config = dict(
    encoder_width=128,
    text_encoder_width=128,
    text_encoder_norm='rmsnorm',
    text_encoder_moe='top_k',
    batch_size=512,
)
Rows from block 5 of the audio encoder of a small contrastive audio-text model, named by matrix and row number. Rows with one number within an expert belong to one neuron, the router's apart. Each number is 50 + 15 x the weight over its row's rms, rounded and kept within 0 to 99. All counts start at 0.
Before each expert's rows are labels from the 100 clips, of 14848, where the router gives the expert most weight on average: "responds to" is what is common among them. Only what is clearly more common there than usual is listed. The data: synthesized solo parts of chorales (CocoChorales). In brackets: how many of the 100, against the usual share in percent.
# router: router (encoder.blocks.5.mlp.router.weight, 4x128), inputs 0-127
# up: expert up (encoder.blocks.5.mlp.up, 4x64x128), inputs 0-127
# down: expert down (encoder.blocks.5.mlp.down, 4x128x64, transposed), outputs 0-127

# expert 3
responds to: note A4 (32 vs 8.3); oboe (31 vs 7.2); trombone (30 vs 7.4); note G#4 (30 vs 9.5)
router.3:52 36 24 59 44 44 47 52 54 63 76 64 59 50 48 37 31 41 65 46 40 46 36 28 70 43 66 39 27 48 61 42 41 37 66 38 64 50 59 64 80 28 28 53 61 44 68 38 43 63 18 61 56 69 55 50 43 67 30 36 63 42 67 19 52 54 70 46 52 41 50 24 49 61 60 12 39 36 53 56 65 38 48 50 24 46 73 52 46 57 54 49 77 43 41 71 64 07 44 56 33 55 53 69 52 63 37 52 73 49 33 62 36 57 50 53 51 25 23 27 48 51 63 63 00 53 58 48
up.0:40 86 31 65 66 55 83 57 48 58 48 56 28 58 45 66 51 48 52 64 62 62 37 50 29 60 55 72 54 79 76 24 33 63 37 43 53 64 43 28 54 58 83 27 15 21 23 57 31 64 70 48 41 11 62 48 67 46 63 59 23 34 44 52 85 31 44 37 52 31 47 56 53 55 53 55 61 35 59 38 48 49 44 77 60 56 61 49 38 51 53 40 42 58 50 51 53 57 39 61 38 28 47 79 47 30 55 57 66 46 57 65 73 45 14 50 30 67 43 46 48 41 56 63 42 34 57 51
down.0:48 70 24 73 54 57 62 35 52 54 50 71 58 72 59 35 55 49 50 77 54 39 53 48 68 41 46 63 08 61 53 49 80 73 70 14 67 53 35 67 78 51 47 44 38 37 19 52 64 44 59 50 66 44 54 50 48 54 38 56 39 51 39 34 66 32 52 68 61 49 43 40 51 74 59 43 63 41 79 50 41 48 40 59 56 20 33 58 41 43 42 48 64 40 55 69 50 12 55 39 46 11 46 48 69 44 44 51 41 37 67 55 28 70 08 38 33 52 28 51 56 48 75 40 62 38 71 46
up.1:27 75 59 55 49 34 57 55 32 52 55 68 31 49 60 48 74 50 56 51 50 68 60 43 40 38 41 32 42 44 53 64 61 68 11 58 40 46 12 32 31 31 44 45 15 69 50 49 56 42 60 48 37 40 33 55 53 38 42 68 80 58 59 45 53 63 50 55 38 34 51 30 43 38 39 45 64 50 41 74 57 69 42 61 68 50 60 61 51 47 58 73 20 35 58 40 36 67 42 45 66 38 48 77 49 21 28 46 47 32 45 15 86 41 85 47 65 44 45 41 65 45 51 57 90 51 37 70
down.1:42 22 63 51 53 54 45 59 33 63 66 47 52 59 68 30 45 48 46 51 46 40 40 45 75 61 72 65 51 41 50 30 50 57 63 57 81 45 46 49 43 58 44 63 41 45 38 02 50 51 53 39 43 81 54 57 58 53 31 51 63 49 77 43 49 75 49 64 38 60 59 79 30 41 41 53 17 41 43 60 73 63 36 53 66 48 39 54 61 39 13 46 79 33 14 60 35 22 46 49 52 71 50 27 54 44 64 38 31 34 47 48 54 62 88 81 40 25 38 32 75 46 59 49 37 61 41 50
up.2:25 88 50 45 44 44 89 55 38 49 37 65 53 36 56 45 52 52 07 31 54 48 56 81 43 28 46 32 96 59 60 58 45 61 47 50 42 64 71 37 38 40 56 36 41 57 62 70 39 38 48 40 40 33 30 19 80 47 69 61 60 49 35 60 43 44 50 48 40 65 59 49 65 27 67 53 54 72 48 48 47 67 48 65 34 84 36 75 42 44 62 46 28 47 73 58 47 53 57 90 46 56 50 58 41 52 44 45 39 62 50 32 60 41 53 59 73 69 51 55 31 72 62 46 63 30 45 61
down.2:52 49 72 49 64 44 61 56 38 51 39 26 70 47 76 35 62 51 78 47 51 31 61 25 28 65 36 48 46 55 56 73 45 42 58 53 73 45 62 53 45 44 60 34 64 54 53 25 30 50 35 59 47 55 59 47 52 57 35 47 51 43 33 36 60 31 40 33 31 53 26 40 38 40 66 88 66 35 21 65 47 42 54 59 33 83 61 36 47 68 55 54 25 49 46 49 75 43 47 28 25 47 78 49 40 68 58 28 56 87 32 71 73 74 51 40 45 72 84 35 76 32 46 53 52 59 35 59
up.3:58 58 27 51 38 47 51 45 49 43 41 24 41 50 46 71 51 86 38 76 52 48 63 55 59 43 44 83 51 52 09 55 52 56 40 31 41 40 43 41 42 51 40 35 24 62 30 61 42 51 49 53 45 45 59 52 94 55 53 51 27 52 36 48 44 59 41 46 62 54 60 66 59 39 48 49 47 73 59 64 49 61 56 39 61 74 40 33 33 40 38 84 12 65 51 30 44 56 51 57 65 63 52 78 50 32 17 55 45 89 24 73 56 59 23 17 53 52 65 56 57 24 55 31 45 58 43 58
down.3:55 77 35 56 51 51 42 55 59 51 36 37 48 51 41 47 45 47 19 68 38 45 56 56 51 52 35 90 42 52 00 77 38 64 49 36 33 54 32 60 43 50 61 65 37 66 24 57 49 54 61 56 68 49 71 49 43 68 42 61 34 42 27 54 45 48 36 76 45 37 68 61 55 50 46 53 60 68 53 54 59 41 44 24 64 48 20 12 43 64 43 89 33 58 57 40 43 52 66 64 58 58 67 68 34 54 39 38 41 51 53 55 76 75 20 07 28 53 63 54 64 47 48 39 60 37 61 61
up.4:34 56 45 64 30 42 53 67 67 45 48 53 49 73 39 46 65 63 42 28 53 50 50 43 47 51 43 55 67 74 57 47 41 40 37 44 23 53 37 55 49 41 65 44 35 71 38 66 28 49 88 22 32 43 52 59 70 45 92 47 51 47 49 74 65 33 28 20 63 65 47 66 60 36 80 56 57 72 55 40 45 54 40 51 49 51 53 59 22 44 65 58 33 59 83 43 44 62 34 72 36 28 30 66 34 37 65 45 18 33 45 55 36 43 66 88 24 51 62 58 36 49 60 78 47 59 47 62
down.4:40 53 42 69 64 52 25 92 57 46 57 51 69 71 53 59 44 40 68 24 33 19 50 73 62 61 53 25 34 43 43 50 84 45 72 73 40 40 63 51 83 40 44 66 41 28 68 35 69 37 57 69 62 56 49 35 44 71 44 17 52 53 60 43 71 41 53 45 49 48 59 56 45 54 42 18 18 41 43 53 74 56 55 61 41 42 54 54 66 52 58 27 67 31 60 76 58 47 36 54 46 44 37 44 36 50 37 65 50 40 62 43 51 25 56 69 66 38 61 43 65 40 57 53 36 51 64 03
up.5:34 50 55 65 19 46 46 57 59 21 12 62 51 40 25 30 39 57 24 37 72 65 65 34 35 27 38 44 64 63 58 48 56 63 42 33 65 36 70 55 62 56 56 62 57 72 57 65 39 47 49 42 62 36 42 61 43 25 59 82 67 78 33 48 48 59 35 53 69 34 47 43 59 64 41 61 61 62 49 58 28 46 50 44 66 37 22 47 36 49 38 62 49 49 66 32 53 52 68 55 68 70 53 38 45 59 79 56 26 66 73 40 52 41 79 51 54 56 61 77 27 64 66 23 86 33 36 53
down.5:46 73 41 39 64 53 51 48 42 34 28 71 54 44 50 46 35 52 47 50 50 78 43 59 25 26 51 41 47 77 62 45 63 67 44 19 71 46 43 41 49 43 55 42 54 62 47 39 59 69 55 37 74 55 39 61 43 16 73 45 53 70 35 70 42 49 43 79 32 61 57 39 70 76 30 92 56 42 50 71 10 54 52 58 25 55 42 57 20 74 53 58 46 62 26 42 41 49 67 53 70 58 61 39 37 60 60 21 32 54 58 55 23 38 46 75 55 69 51 59 31 67 42 53 40 49 24 43

# expert 2
responds to: note A#4 (31 vs 10.9); horn (29 vs 6.8); tuba (28 vs 8.6)
router.2:21 57 73 60 63 25 69 19 48 49 30 76 58 52 35 39 60 50 53 42 60 53 45 67 26 57 19 57 64 52 57 43 60 56 42 60 39 34 47 60 40 53 66 48 51 70 71 51 72 59 92 51 48 32 50 49 44 32 49 45 58 58 37 73 62 59 44 59 51 63 47 50 66 62 45 53 72 58 06 61 60 62 63 33 61 43 31 60 47 32 54 62 47 34 30 40 40 50 40 46 46 27 55 33 51 51 49 48 06 32 45 30 69 39 62 83 51 70 57 83 57 58 72 47 68 37 47 17
up.0:69 67 33 53 63 88 35 58 33 69 51 09 55 48 35 42 61 58 37 56 54 49 31 65 44 57 33 50 39 55 49 47 51 54 45 24 49 45 50 23 63 70 49 53 48 18 43 24 48 35 42 41 39 39 25 70 35 43 25 57 59 71 54 47 47 40 44 44 53 47 30 40 90 81 26 61 71 41 78 44 70 82 76 48 67 51 39 46 48 49 52 43 33 44 56 49 57 44 46 23 55 40 52 44 59 77 57 57 68 64 56 28 45 48 45 50 26 39 48 66 16 65 43 62 47 64 47 81
down.0:74 46 59 65 70 46 30 53 51 32 57 35 46 64 56 36 22 59 30 34 60 32 87 49 38 83 44 59 50 48 64 51 48 67 45 73 65 53 48 56 58 42 34 53 40 35 34 39 43 58 31 52 52 28 64 52 52 60 61 45 33 57 55 19 37 50 44 50 45 44 28 62 82 60 66 50 26 37 35 40 85 64 56 62 59 42 18 16 81 34 26 59 31 46 72 44 40 57 73 59 36 51 66 60 46 42 55 68 31 56 61 60 72 61 74 52 21 56 47 48 63 32 70 64 61 68 43 65
up.1:43 58 44 42 34 48 34 63 60 50 38 11 52 54 37 55 38 38 32 47 56 43 70 46 51 51 26 44 34 78 58 41 65 42 45 58 56 75 29 53 48 48 43 34 31 32 38 41 75 50 28 37 71 51 76 64 52 65 49 52 45 43 51 45 47 40 41 59 69 19 42 70 43 29 30 73 49 78 98 53 43 45 48 64 68 71 56 52 45 53 40 39 61 55 48 29 65 59 34 67 51 53 23 58 27 56 77 59 48 77 55 28 39 58 31 33 54 49 40 28 38 33 72 72 68 63 45 85
down.1:48 77 64 69 56 38 69 46 47 38 76 23 50 36 41 29 36 58 42 51 47 37 29 61 42 72 33 59 81 61 39 35 20 60 34 94 34 47 58 45 42 45 35 36 48 20 32 24 64 69 23 37 65 54 37 26 66 28 60 32 56 45 52 41 36 74 51 52 35 54 62 61 63 58 68 53 19 56 58 54 39 63 55 50 58 52 45 32 61 72 52 35 16 56 35 39 46 68 41 51 26 74 38 60 74 74 47 44 58 54 49 54 37 41 63 47 40 48 58 58 38 36 48 70 50 58 32 75
up.2:47 57 40 16 18 44 57 38 44 44 26 72 47 36 37 53 44 82 09 37 82 19 53 45 46 42 34 42 60 44 30 64 57 48 53 61 57 62 49 44 52 65 31 59 54 48 58 65 37 44 59 45 62 82 44 44 47 32 71 60 45 51 23 50 40 64 42 65 80 55 77 42 64 62 71 69 50 39 85 31 40 40 49 57 60 60 66 51 39 45 60 42 57 72 76 36 53 56 33 55 66 41 56 48 54 64 42 32 31 39 40 34 55 27 41 54 37 65 48 61 20 55 53 32 59 42 87 31
down.2:40 37 27 59 26 52 26 44 42 50 51 55 50 48 62 44 24 43 33 36 39 49 59 38 69 31 68 46 28 83 48 44 57 55 61 20 49 48 44 56 61 49 45 40 33 53 34 39 46 40 68 69 86 44 46 61 08 44 75 57 32 45 48 36 61 33 45 87 69 22 51 35 60 66 49 45 55 20 61 54 55 48 46 62 48 26 40 59 22 72 33 65 68 55 49 50 49 15 64 59 72 21 66 41 49 49 44 39 50 35 57 53 29 71 44 63 47 52 41 35 33 55 73 43 62 38 76 32
up.3:57 63 53 62 52 42 39 63 41 56 21 60 39 62 66 62 14 37 32 23 53 61 54 40 63 39 49 52 25 65 56 22 71 43 59 35 54 35 66 58 56 51 46 06 34 53 37 34 64 39 61 64 62 48 72 52 64 43 67 39 32 69 47 24 35 12 57 52 52 50 27 76 33 57 28 54 58 25 65 73 60 48 44 69 42 38 68 52 52 64 45 40 72 34 27 56 31 70 61 77 50 59 48 70 47 44 70 27 64 62 50 55 50 59 46 60 65 46 47 46 35 79 61 46 59 31 73 35
down.3:61 52 52 18 41 53 43 28 57 32 48 48 50 41 57 68 55 13 46 31 37 73 47 31 53 47 38 49 74 58 77 43 67 48 43 86 51 39 50 63 53 59 64 52 45 89 47 66 42 46 71 60 54 35 34 60 64 32 51 30 58 55 44 64 30 31 58 48 62 53 77 32 47 47 42 72 66 46 40 82 29 58 50 33 46 39 56 65 22 59 61 36 76 54 13 48 55 46 16 58 57 41 55 91 51 41 74 24 66 75 44 53 55 38 63 58 60 61 37 55 39 71 51 44 49 44 47 38
up.4:28 42 57 71 51 38 74 63 67 48 35 71 46 33 76 73 45 56 48 41 74 46 30 52 32 21 29 44 50 35 51 48 42 29 44 26 68 64 65 51 46 57 48 33 44 53 71 54 47 62 25 37 46 41 70 74 80 49 31 49 52 46 45 52 51 49 59 52 45 48 71 39 48 49 27 41 77 63 61 43 45 52 50 54 47 70 59 32 48 50 74 42 48 49 55 42 62 47 86 47 47 86 53 64 32 61 55 48 81 62 63 60 64 22 20 21 43 38 55 59 39 65 82 65 13 31 49 44
down.4:48 65 67 39 37 57 59 50 44 55 37 48 48 33 26 46 49 58 32 25 49 45 59 67 12 38 31 40 71 58 82 74 62 66 52 57 52 56 79 39 35 45 54 53 57 52 39 68 36 52 31 44 55 48 40 26 43 18 61 42 38 46 53 93 48 57 47 40 54 51 48 45 67 41 50 96 45 48 44 54 11 44 89 49 60 66 20 58 63 27 50 37 37 32 61 42 49 58 57 54 51 74 71 27 56 58 52 38 48 52 54 50 40 24 46 35 34 61 41 91 36 54 55 40 48 41 37 51
up.5:53 59 30 34 27 58 48 37 68 45 47 59 52 66 53 29 50 49 32 36 51 29 61 52 71 58 42 50 47 76 36 43 51 60 72 63 55 83 76 65 59 49 41 60 61 56 50 67 39 53 37 63 67 87 44 38 57 45 57 49 76 44 34 45 42 35 48 60 61 54 58 05 48 48 72 34 34 43 55 36 38 73 47 37 45 57 52 39 47 31 54 28 51 79 66 80 41 08 24 64 60 53 49 50 59 72 27 40 53 70 54 46 59 35 15 37 50 60 50 43 28 52 67 56 48 55 90 50
down.5:53 51 64 47 61 52 41 42 50 32 33 46 60 40 46 51 48 22 40 43 44 65 55 11 58 48 39 55 47 52 30 49 69 63 47 42 50 57 41 70 42 46 08 27 37 39 21 41 57 42 63 55 92 61 50 57 48 58 75 33 45 35 23 14 65 43 48 67 66 23 41 62 54 64 61 20 26 67 75 80 66 71 56 39 56 56 53 53 46 87 35 28 67 43 42 47 60 56 61 55 54 77 49 58 61 48 41 37 51 50 63 31 66 68 56 41 57 49 62 34 60 63 40 44 74 64 79 58

# expert 0
responds to: double bass (100 vs 1.9); note A#3 (44 vs 10.5); note G#3 (42 vs 8.2)
router.0:57 33 71 44 42 65 31 89 51 37 42 36 49 36 63 64 61 37 20 42 64 47 47 24 48 44 77 44 71 53 58 50 66 63 36 66 74 48 38 37 37 68 48 53 31 45 45 51 41 48 36 45 42 37 53 38 47 57 79 88 45 27 28 41 31 55 47 27 37 42 35 51 49 31 51 52 63 59 75 30 36 64 13 63 41 46 35 51 58 54 52 44 45 72 76 43 42 70 56 45 82 70 57 00 43 52 54 58 53 43 75 40 42 62 63 31 64 49 63 64 53 40 35 69 50 50 43 68
up.0:56 71 36 33 38 48 44 32 84 39 29 70 30 41 24 33 64 63 47 57 43 47 50 37 49 47 06 29 60 43 61 38 89 46 56 66 53 52 59 65 53 43 64 47 33 61 61 39 68 30 55 22 59 68 41 65 77 35 53 25 80 53 48 58 44 26 44 60 54 62 69 30 68 53 47 39 54 73 36 71 47 70 48 58 81 57 66 54 54 35 48 49 62 50 44 45 48 38 39 70 37 27 61 51 64 49 38 47 29 56 44 24 70 49 57 34 38 72 48 75 57 66 55 68 83 52 39 47
down.0:60 67 49 66 56 44 62 38 37 47 72 47 46 51 44 45 70 63 35 65 81 50 47 43 40 37 24 56 82 60 60 46 49 39 21 28 05 50 53 36 31 38 87 27 39 37 48 49 38 49 55 59 20 38 63 50 40 22 41 50 39 54 45 69 55 44 53 57 49 69 67 68 80 65 50 40 64 45 51 56 70 64 70 64 54 35 41 65 22 61 64 31 20 54 75 48 68 61 62 40 65 71 73 52 62 47 52 37 43 38 50 48 61 44 53 43 36 64 62 84 38 68 38 70 64 24 41 55
up.1:39 78 39 35 80 67 47 44 63 49 68 58 53 54 41 29 60 52 50 64 59 67 62 55 54 41 28 77 43 30 35 28 61 57 49 33 32 65 69 44 56 32 65 56 51 42 58 56 76 56 18 20 46 48 39 59 59 38 35 41 87 57 61 58 46 69 48 63 27 49 54 46 64 70 42 43 65 56 54 56 48 65 58 32 41 49 55 45 58 59 55 31 36 44 45 70 29 33 38 53 51 39 61 75 49 36 46 43 49 35 36 61 82 34 40 47 39 29 24 48 00 89 58 56 45 38 76 53
down.1:43 23 57 49 22 46 38 53 49 33 54 34 60 62 41 50 92 37 52 44 57 39 67 61 61 53 41 45 54 62 43 60 60 63 23 34 41 40 67 70 39 35 72 68 50 71 63 66 34 39 30 28 87 61 75 32 68 65 36 48 54 43 56 54 54 63 54 47 60 64 44 52 61 41 39 49 36 80 45 34 69 41 79 31 99 63 43 51 57 77 46 36 66 52 26 51 30 66 54 41 47 61 64 31 46 53 53 60 33 43 75 28 71 41 71 51 54 51 33 51 58 45 21 74 41 59 47 49
up.2:54 58 48 44 51 47 40 32 59 29 49 35 31 40 48 75 55 70 34 65 21 74 52 44 32 53 46 82 61 43 38 31 53 41 51 40 40 25 44 38 40 68 36 48 22 78 48 15 46 47 58 21 63 75 64 56 66 48 68 52 60 54 43 64 41 33 42 43 68 52 45 83 62 51 49 46 54 81 64 45 66 51 61 62 59 39 30 38 45 81 40 71 64 59 57 21 51 52 51 58 53 54 66 72 64 23 27 60 39 43 47 46 68 48 40 64 36 58 57 44 11 54 57 41 85 64 67 68
down.2:49 60 50 57 47 50 49 87 66 76 56 34 47 48 60 36 67 51 35 40 53 48 62 83 58 44 40 56 45 50 50 61 01 40 32 80 46 39 32 73 41 40 69 54 24 62 15 41 51 39 34 43 46 55 45 27 71 57 51 21 39 34 28 47 57 62 45 53 27 64 74 69 62 49 47 52 52 46 41 53 72 63 45 59 66 85 50 08 55 59 46 54 43 28 59 66 42 71 64 17 58 73 30 42 62 43 50 54 45 40 39 49 66 69 47 44 43 67 54 58 76 69 60 44 52 44 52 59
up.3:43 38 40 55 64 35 28 64 82 51 65 67 53 51 48 30 64 39 41 32 85 35 41 52 68 45 38 50 55 42 80 47 42 65 32 52 39 44 86 63 54 61 54 34 28 72 41 32 37 55 54 56 58 43 37 52 82 53 51 26 47 38 62 67 49 43 34 48 43 51 63 31 66 44 39 40 53 34 46 66 90 55 67 35 43 25 48 39 25 31 46 26 68 53 64 38 32 35 55 50 46 52 79 48 38 38 38 33 48 87 53 59 70 40 54 40 35 64 27 77 78 71 67 41 66 55 46 48
down.3:61 61 35 52 52 69 62 16 43 34 41 63 59 58 37 67 54 74 57 51 60 68 50 58 64 25 58 41 42 51 54 54 68 39 45 30 63 49 64 53 56 57 49 25 40 54 20 50 58 42 53 44 42 35 58 65 48 42 72 49 18 45 33 28 30 40 56 54 60 49 17 59 61 73 63 61 82 50 63 35 52 27 65 60 64 35 52 41 00 39 48 27 33 40 75 35 59 44 57 43 70 29 36 73 76 44 49 36 35 52 25 57 20 43 60 61 35 36 69 61 51 53 65 25 36 56 56 50
up.4:60 64 61 54 66 35 65 43 38 69 35 62 65 45 49 21 68 51 42 32 49 29 51 67 63 17 45 47 68 60 68 39 48 60 31 47 50 49 63 60 64 21 44 21 50 64 36 59 80 60 71 44 25 61 33 37 52 26 43 48 54 71 59 53 47 61 53 54 32 61 65 40 47 51 33 62 70 59 29 77 57 74 62 41 63 72 44 39 63 72 58 66 23 32 55 77 36 45 73 55 26 62 20 43 61 65 37 39 28 48 41 12 54 44 34 51 31 55 69 62 67 52 56 31 41 50 33 35
down.4:52 46 65 74 81 39 24 30 55 50 47 52 56 52 45 45 51 50 69 32 38 21 69 75 63 42 63 74 52 43 50 35 43 74 53 69 68 52 63 63 57 43 46 46 56 46 48 33 66 39 69 59 29 48 66 48 52 56 25 14 23 48 60 40 44 43 65 41 33 54 65 45 48 55 55 32 62 44 59 82 82 72 66 57 62 52 40 31 64 36 58 65 34 63 52 62 12 68 63 22 43 29 32 28 32 21 44 27 22 36 67 48 54 65 38 47 51 57 26 43 73 42 59 46 46 52 58 48
up.5:39 52 66 80 27 53 46 69 59 56 65 31 54 62 44 36 36 50 53 62 51 47 49 37 52 26 47 56 35 45 51 31 12 76 39 35 62 57 58 37 60 27 74 53 62 71 27 48 98 53 69 29 51 43 53 73 31 44 43 34 55 52 50 23 31 56 62 38 22 46 52 31 50 79 50 21 58 56 45 63 58 42 44 17 24 51 35 44 59 61 42 52 54 09 45 52 47 21 36 57 52 55 42 39 48 56 30 82 54 43 55 66 43 56 87 60 46 35 50 51 56 57 61 60 60 65 52 55
down.5:54 23 46 74 51 53 22 42 55 66 30 54 68 47 37 52 51 52 54 48 58 44 46 75 68 47 47 70 53 63 38 38 51 83 61 37 74 54 69 44 78 64 42 59 41 47 12 62 78 16 80 40 72 55 55 36 47 44 23 46 35 48 60 33 47 48 44 66 31 62 46 52 49 56 45 34 60 35 60 55 15 32 40 40 40 48 61 29 65 34 54 67 49 04 33 61 52 43 59 28 51 54 45 45 34 40 35 51 46 35 56 67 37 65 57 57 69 36 55 33 68 40 56 43 58 29 86 66

# expert 1
responds to: cello (69 vs 9.8); note B3 (63 vs 9.7); viola (30 vs 8.5); note B2 (25 vs 0.7)
router.1:80 79 34 55 51 57 68 47 47 46 51 22 39 48 41 76 49 65 24 73 53 52 54 80 60 55 28 52 45 44 30 53 34 47 46 46 28 63 37 49 45 72 41 35 55 33 09 50 54 32 55 34 58 75 29 57 78 40 61 32 46 60 69 55 66 42 36 66 65 50 62 82 50 59 60 65 33 41 52 34 48 31 61 60 78 72 46 37 53 46 47 47 35 31 42 45 54 59 74 54 43 33 43 88 69 40 63 41 67 73 33 46 48 47 29 38 34 54 38 32 48 54 47 28 83 53 63 72
up.0:52 48 27 61 55 54 45 62 63 68 86 41 62 55 72 84 55 55 54 69 32 51 38 51 75 42 72 79 43 60 39 53 37 55 39 26 40 45 52 27 56 34 42 40 52 62 24 52 61 55 35 63 34 52 57 28 60 53 36 70 33 42 63 54 47 59 23 55 38 60 76 60 59 45 52 61 50 40 68 58 53 53 30 31 37 57 44 33 47 42 31 77 26 56 56 46 01 45 49 39 59 48 55 81 50 55 18 27 37 62 43 79 33 57 32 30 34 49 52 25 66 30 39 53 34 61 61 69
down.0:75 62 34 42 50 71 31 61 71 50 51 21 54 57 57 64 35 61 46 57 31 35 68 49 40 44 52 78 52 61 30 68 59 38 50 22 26 28 51 47 61 58 62 48 47 47 27 73 56 41 56 60 60 30 73 62 63 58 18 56 48 26 44 53 58 35 54 49 36 27 68 74 44 39 85 65 37 53 34 45 48 27 32 32 72 42 47 31 38 49 42 78 64 40 58 53 25 75 63 67 34 49 59 23 36 48 36 53 54 53 41 41 51 49 26 42 61 46 50 53 38 36 58 00 47 54 68 50
up.1:37 43 60 44 40 36 85 69 32 55 41 49 62 48 43 29 39 47 24 50 53 29 45 20 62 35 35 27 63 70 32 39 48 50 51 48 47 58 54 47 57 53 37 50 48 45 75 55 51 70 47 34 70 56 44 36 69 39 76 75 63 78 31 24 40 58 25 59 59 31 54 05 45 68 61 58 53 45 61 66 10 79 56 13 27 55 50 45 40 67 57 29 54 60 65 42 49 31 42 65 33 60 50 47 24 63 49 50 48 51 32 65 47 42 63 70 37 52 46 70 40 64 60 67 72 37 58 54
down.1:43 26 42 56 49 48 43 72 56 66 68 34 69 34 45 49 52 50 62 54 28 53 61 56 59 67 56 45 43 56 51 57 29 65 25 51 56 39 74 48 76 66 38 60 38 52 32 16 57 18 64 57 61 60 43 51 31 54 68 31 23 62 61 24 35 53 31 45 27 36 63 49 42 57 53 17 40 48 31 36 91 42 52 60 23 52 57 47 53 16 30 76 53 65 53 48 43 32 61 72 53 59 79 40 31 76 53 70 53 37 31 59 27 41 38 36 63 41 51 42 48 35 63 68 51 52 72 27
up.2:52 46 50 56 40 58 74 57 47 44 35 51 56 60 36 01 38 71 33 42 64 36 64 42 75 21 39 31 53 45 19 32 58 54 44 62 36 39 56 44 59 47 42 42 41 53 39 46 75 53 69 31 61 54 67 51 35 18 49 39 43 66 23 30 70 48 61 49 50 25 52 45 65 79 55 46 45 48 45 75 57 49 53 29 47 54 32 60 45 46 45 42 56 23 74 36 25 56 70 50 62 42 32 58 36 55 73 60 51 82 34 38 59 27 58 37 79 69 48 65 71 56 57 55 78 56 71 22
down.2:50 58 61 73 55 78 44 50 43 24 58 63 62 33 53 45 43 23 52 46 56 47 83 77 31 45 39 58 46 68 56 46 70 47 58 61 50 30 88 38 49 54 45 49 44 64 09 68 52 25 53 47 33 45 34 55 69 40 74 59 16 38 38 54 47 66 31 54 46 68 53 73 49 56 58 69 52 60 39 35 40 59 68 47 49 58 50 44 32 22 45 22 13 66 59 48 14 62 67 41 57 26 40 62 45 56 39 61 60 28 56 63 35 31 63 70 59 61 68 55 59 57 51 52 38 48 57 16
up.3:44 83 56 62 70 62 65 51 67 46 47 68 53 55 26 28 47 67 50 58 51 46 40 49 34 55 31 44 76 58 51 40 53 61 38 71 28 48 63 23 17 54 48 49 46 62 56 58 72 59 53 28 73 50 38 43 51 46 45 69 73 64 54 60 64 37 81 66 40 57 44 41 46 41 64 55 66 43 53 52 41 44 54 41 41 59 51 49 30 76 73 33 33 43 47 44 60 53 53 52 05 25 12 61 48 62 58 25 33 51 48 46 71 00 29 59 51 81 65 55 20 56 56 43 41 54 48 64
down.3:52 45 61 54 45 49 39 40 58 54 78 25 68 69 75 54 36 58 75 82 54 75 47 44 50 53 51 45 35 50 54 70 62 45 52 58 45 49 83 47 75 80 29 21 64 30 25 19 76 67 46 59 58 26 53 23 39 37 53 52 57 61 49 31 33 56 57 69 37 72 37 54 37 72 59 54 30 32 32 31 45 45 46 66 34 37 74 64 36 36 42 05 34 49 34 43 51 25 45 58 53 73 36 54 63 46 52 39 48 44 35 69 39 51 56 44 51 45 62 33 57 69 46 32 54 63 70 54
up.4:52 52 40 78 59 55 28 46 85 50 34 59 27 39 56 66 59 36 55 54 52 68 38 54 58 31 40 53 41 66 43 48 55 42 47 52 50 56 44 34 21 75 46 13 42 49 55 47 70 58 30 53 40 41 67 43 71 39 22 72 57 52 50 48 56 33 50 48 32 50 44 61 44 37 56 86 67 60 56 27 11 44 56 56 51 80 56 46 26 64 49 31 60 42 37 55 45 68 64 32 40 56 47 37 49 53 74 30 31 55 70 03 50 48 20 61 59 86 46 54 34 57 50 53 51 43 53 83
down.4:57 58 52 42 45 52 56 45 67 41 69 30 56 49 66 52 46 39 50 30 34 34 62 37 62 82 53 45 49 51 29 58 48 58 72 44 35 52 51 71 60 47 33 46 50 25 58 57 42 50 61 40 83 70 54 21 71 58 32 30 53 61 67 52 36 38 54 45 46 41 77 47 58 42 48 21 05 57 64 39 76 42 36 48 44 19 26 56 54 57 55 37 69 12 16 60 56 39 48 41 27 68 43 28 36 68 70 48 55 42 65 38 55 78 35 33 53 36 46 62 33 53 62 62 52 55 56 89
up.5:31 28 58 56 63 64 71 81 34 48 28 54 44 34 47 21 40 28 39 31 70 33 62 37 59 35 37 48 74 54 26 50 47 59 43 41 65 50 54 41 67 39 49 39 53 34 55 69 34 55 46 53 76 58 39 41 72 26 40 58 61 73 43 41 45 44 36 55 49 37 40 14 46 37 55 44 69 59 42 61 28 70 46 25 42 67 45 61 49 67 54 40 60 72 61 39 73 16 16 68 48 79 53 45 44 88 40 60 41 39 48 76 51 40 48 36 54 51 66 58 29 66 78 53 38 23 57 50
down.5:36 36 30 73 47 47 66 51 60 50 75 93 49 61 70 59 36 34 61 46 55 36 18 28 59 61 63 20 47 48 70 40 51 55 54 62 48 27 71 54 47 55 56 57 25 34 70 40 47 53 59 57 61 61 62 53 35 62 71 33 21 61 61 43 55 43 60 67 50 38 54 49 34 37 29 32 37 35 51 47 82 22 44 34 43 47 39 72 40 31 60 49 73 45 74 66 49 42 60 31 39 36 57 71 43 41 63 46 41 39 48 76 81 46 83 50 69 57 37 17 39 59 40 75 47 47 54 31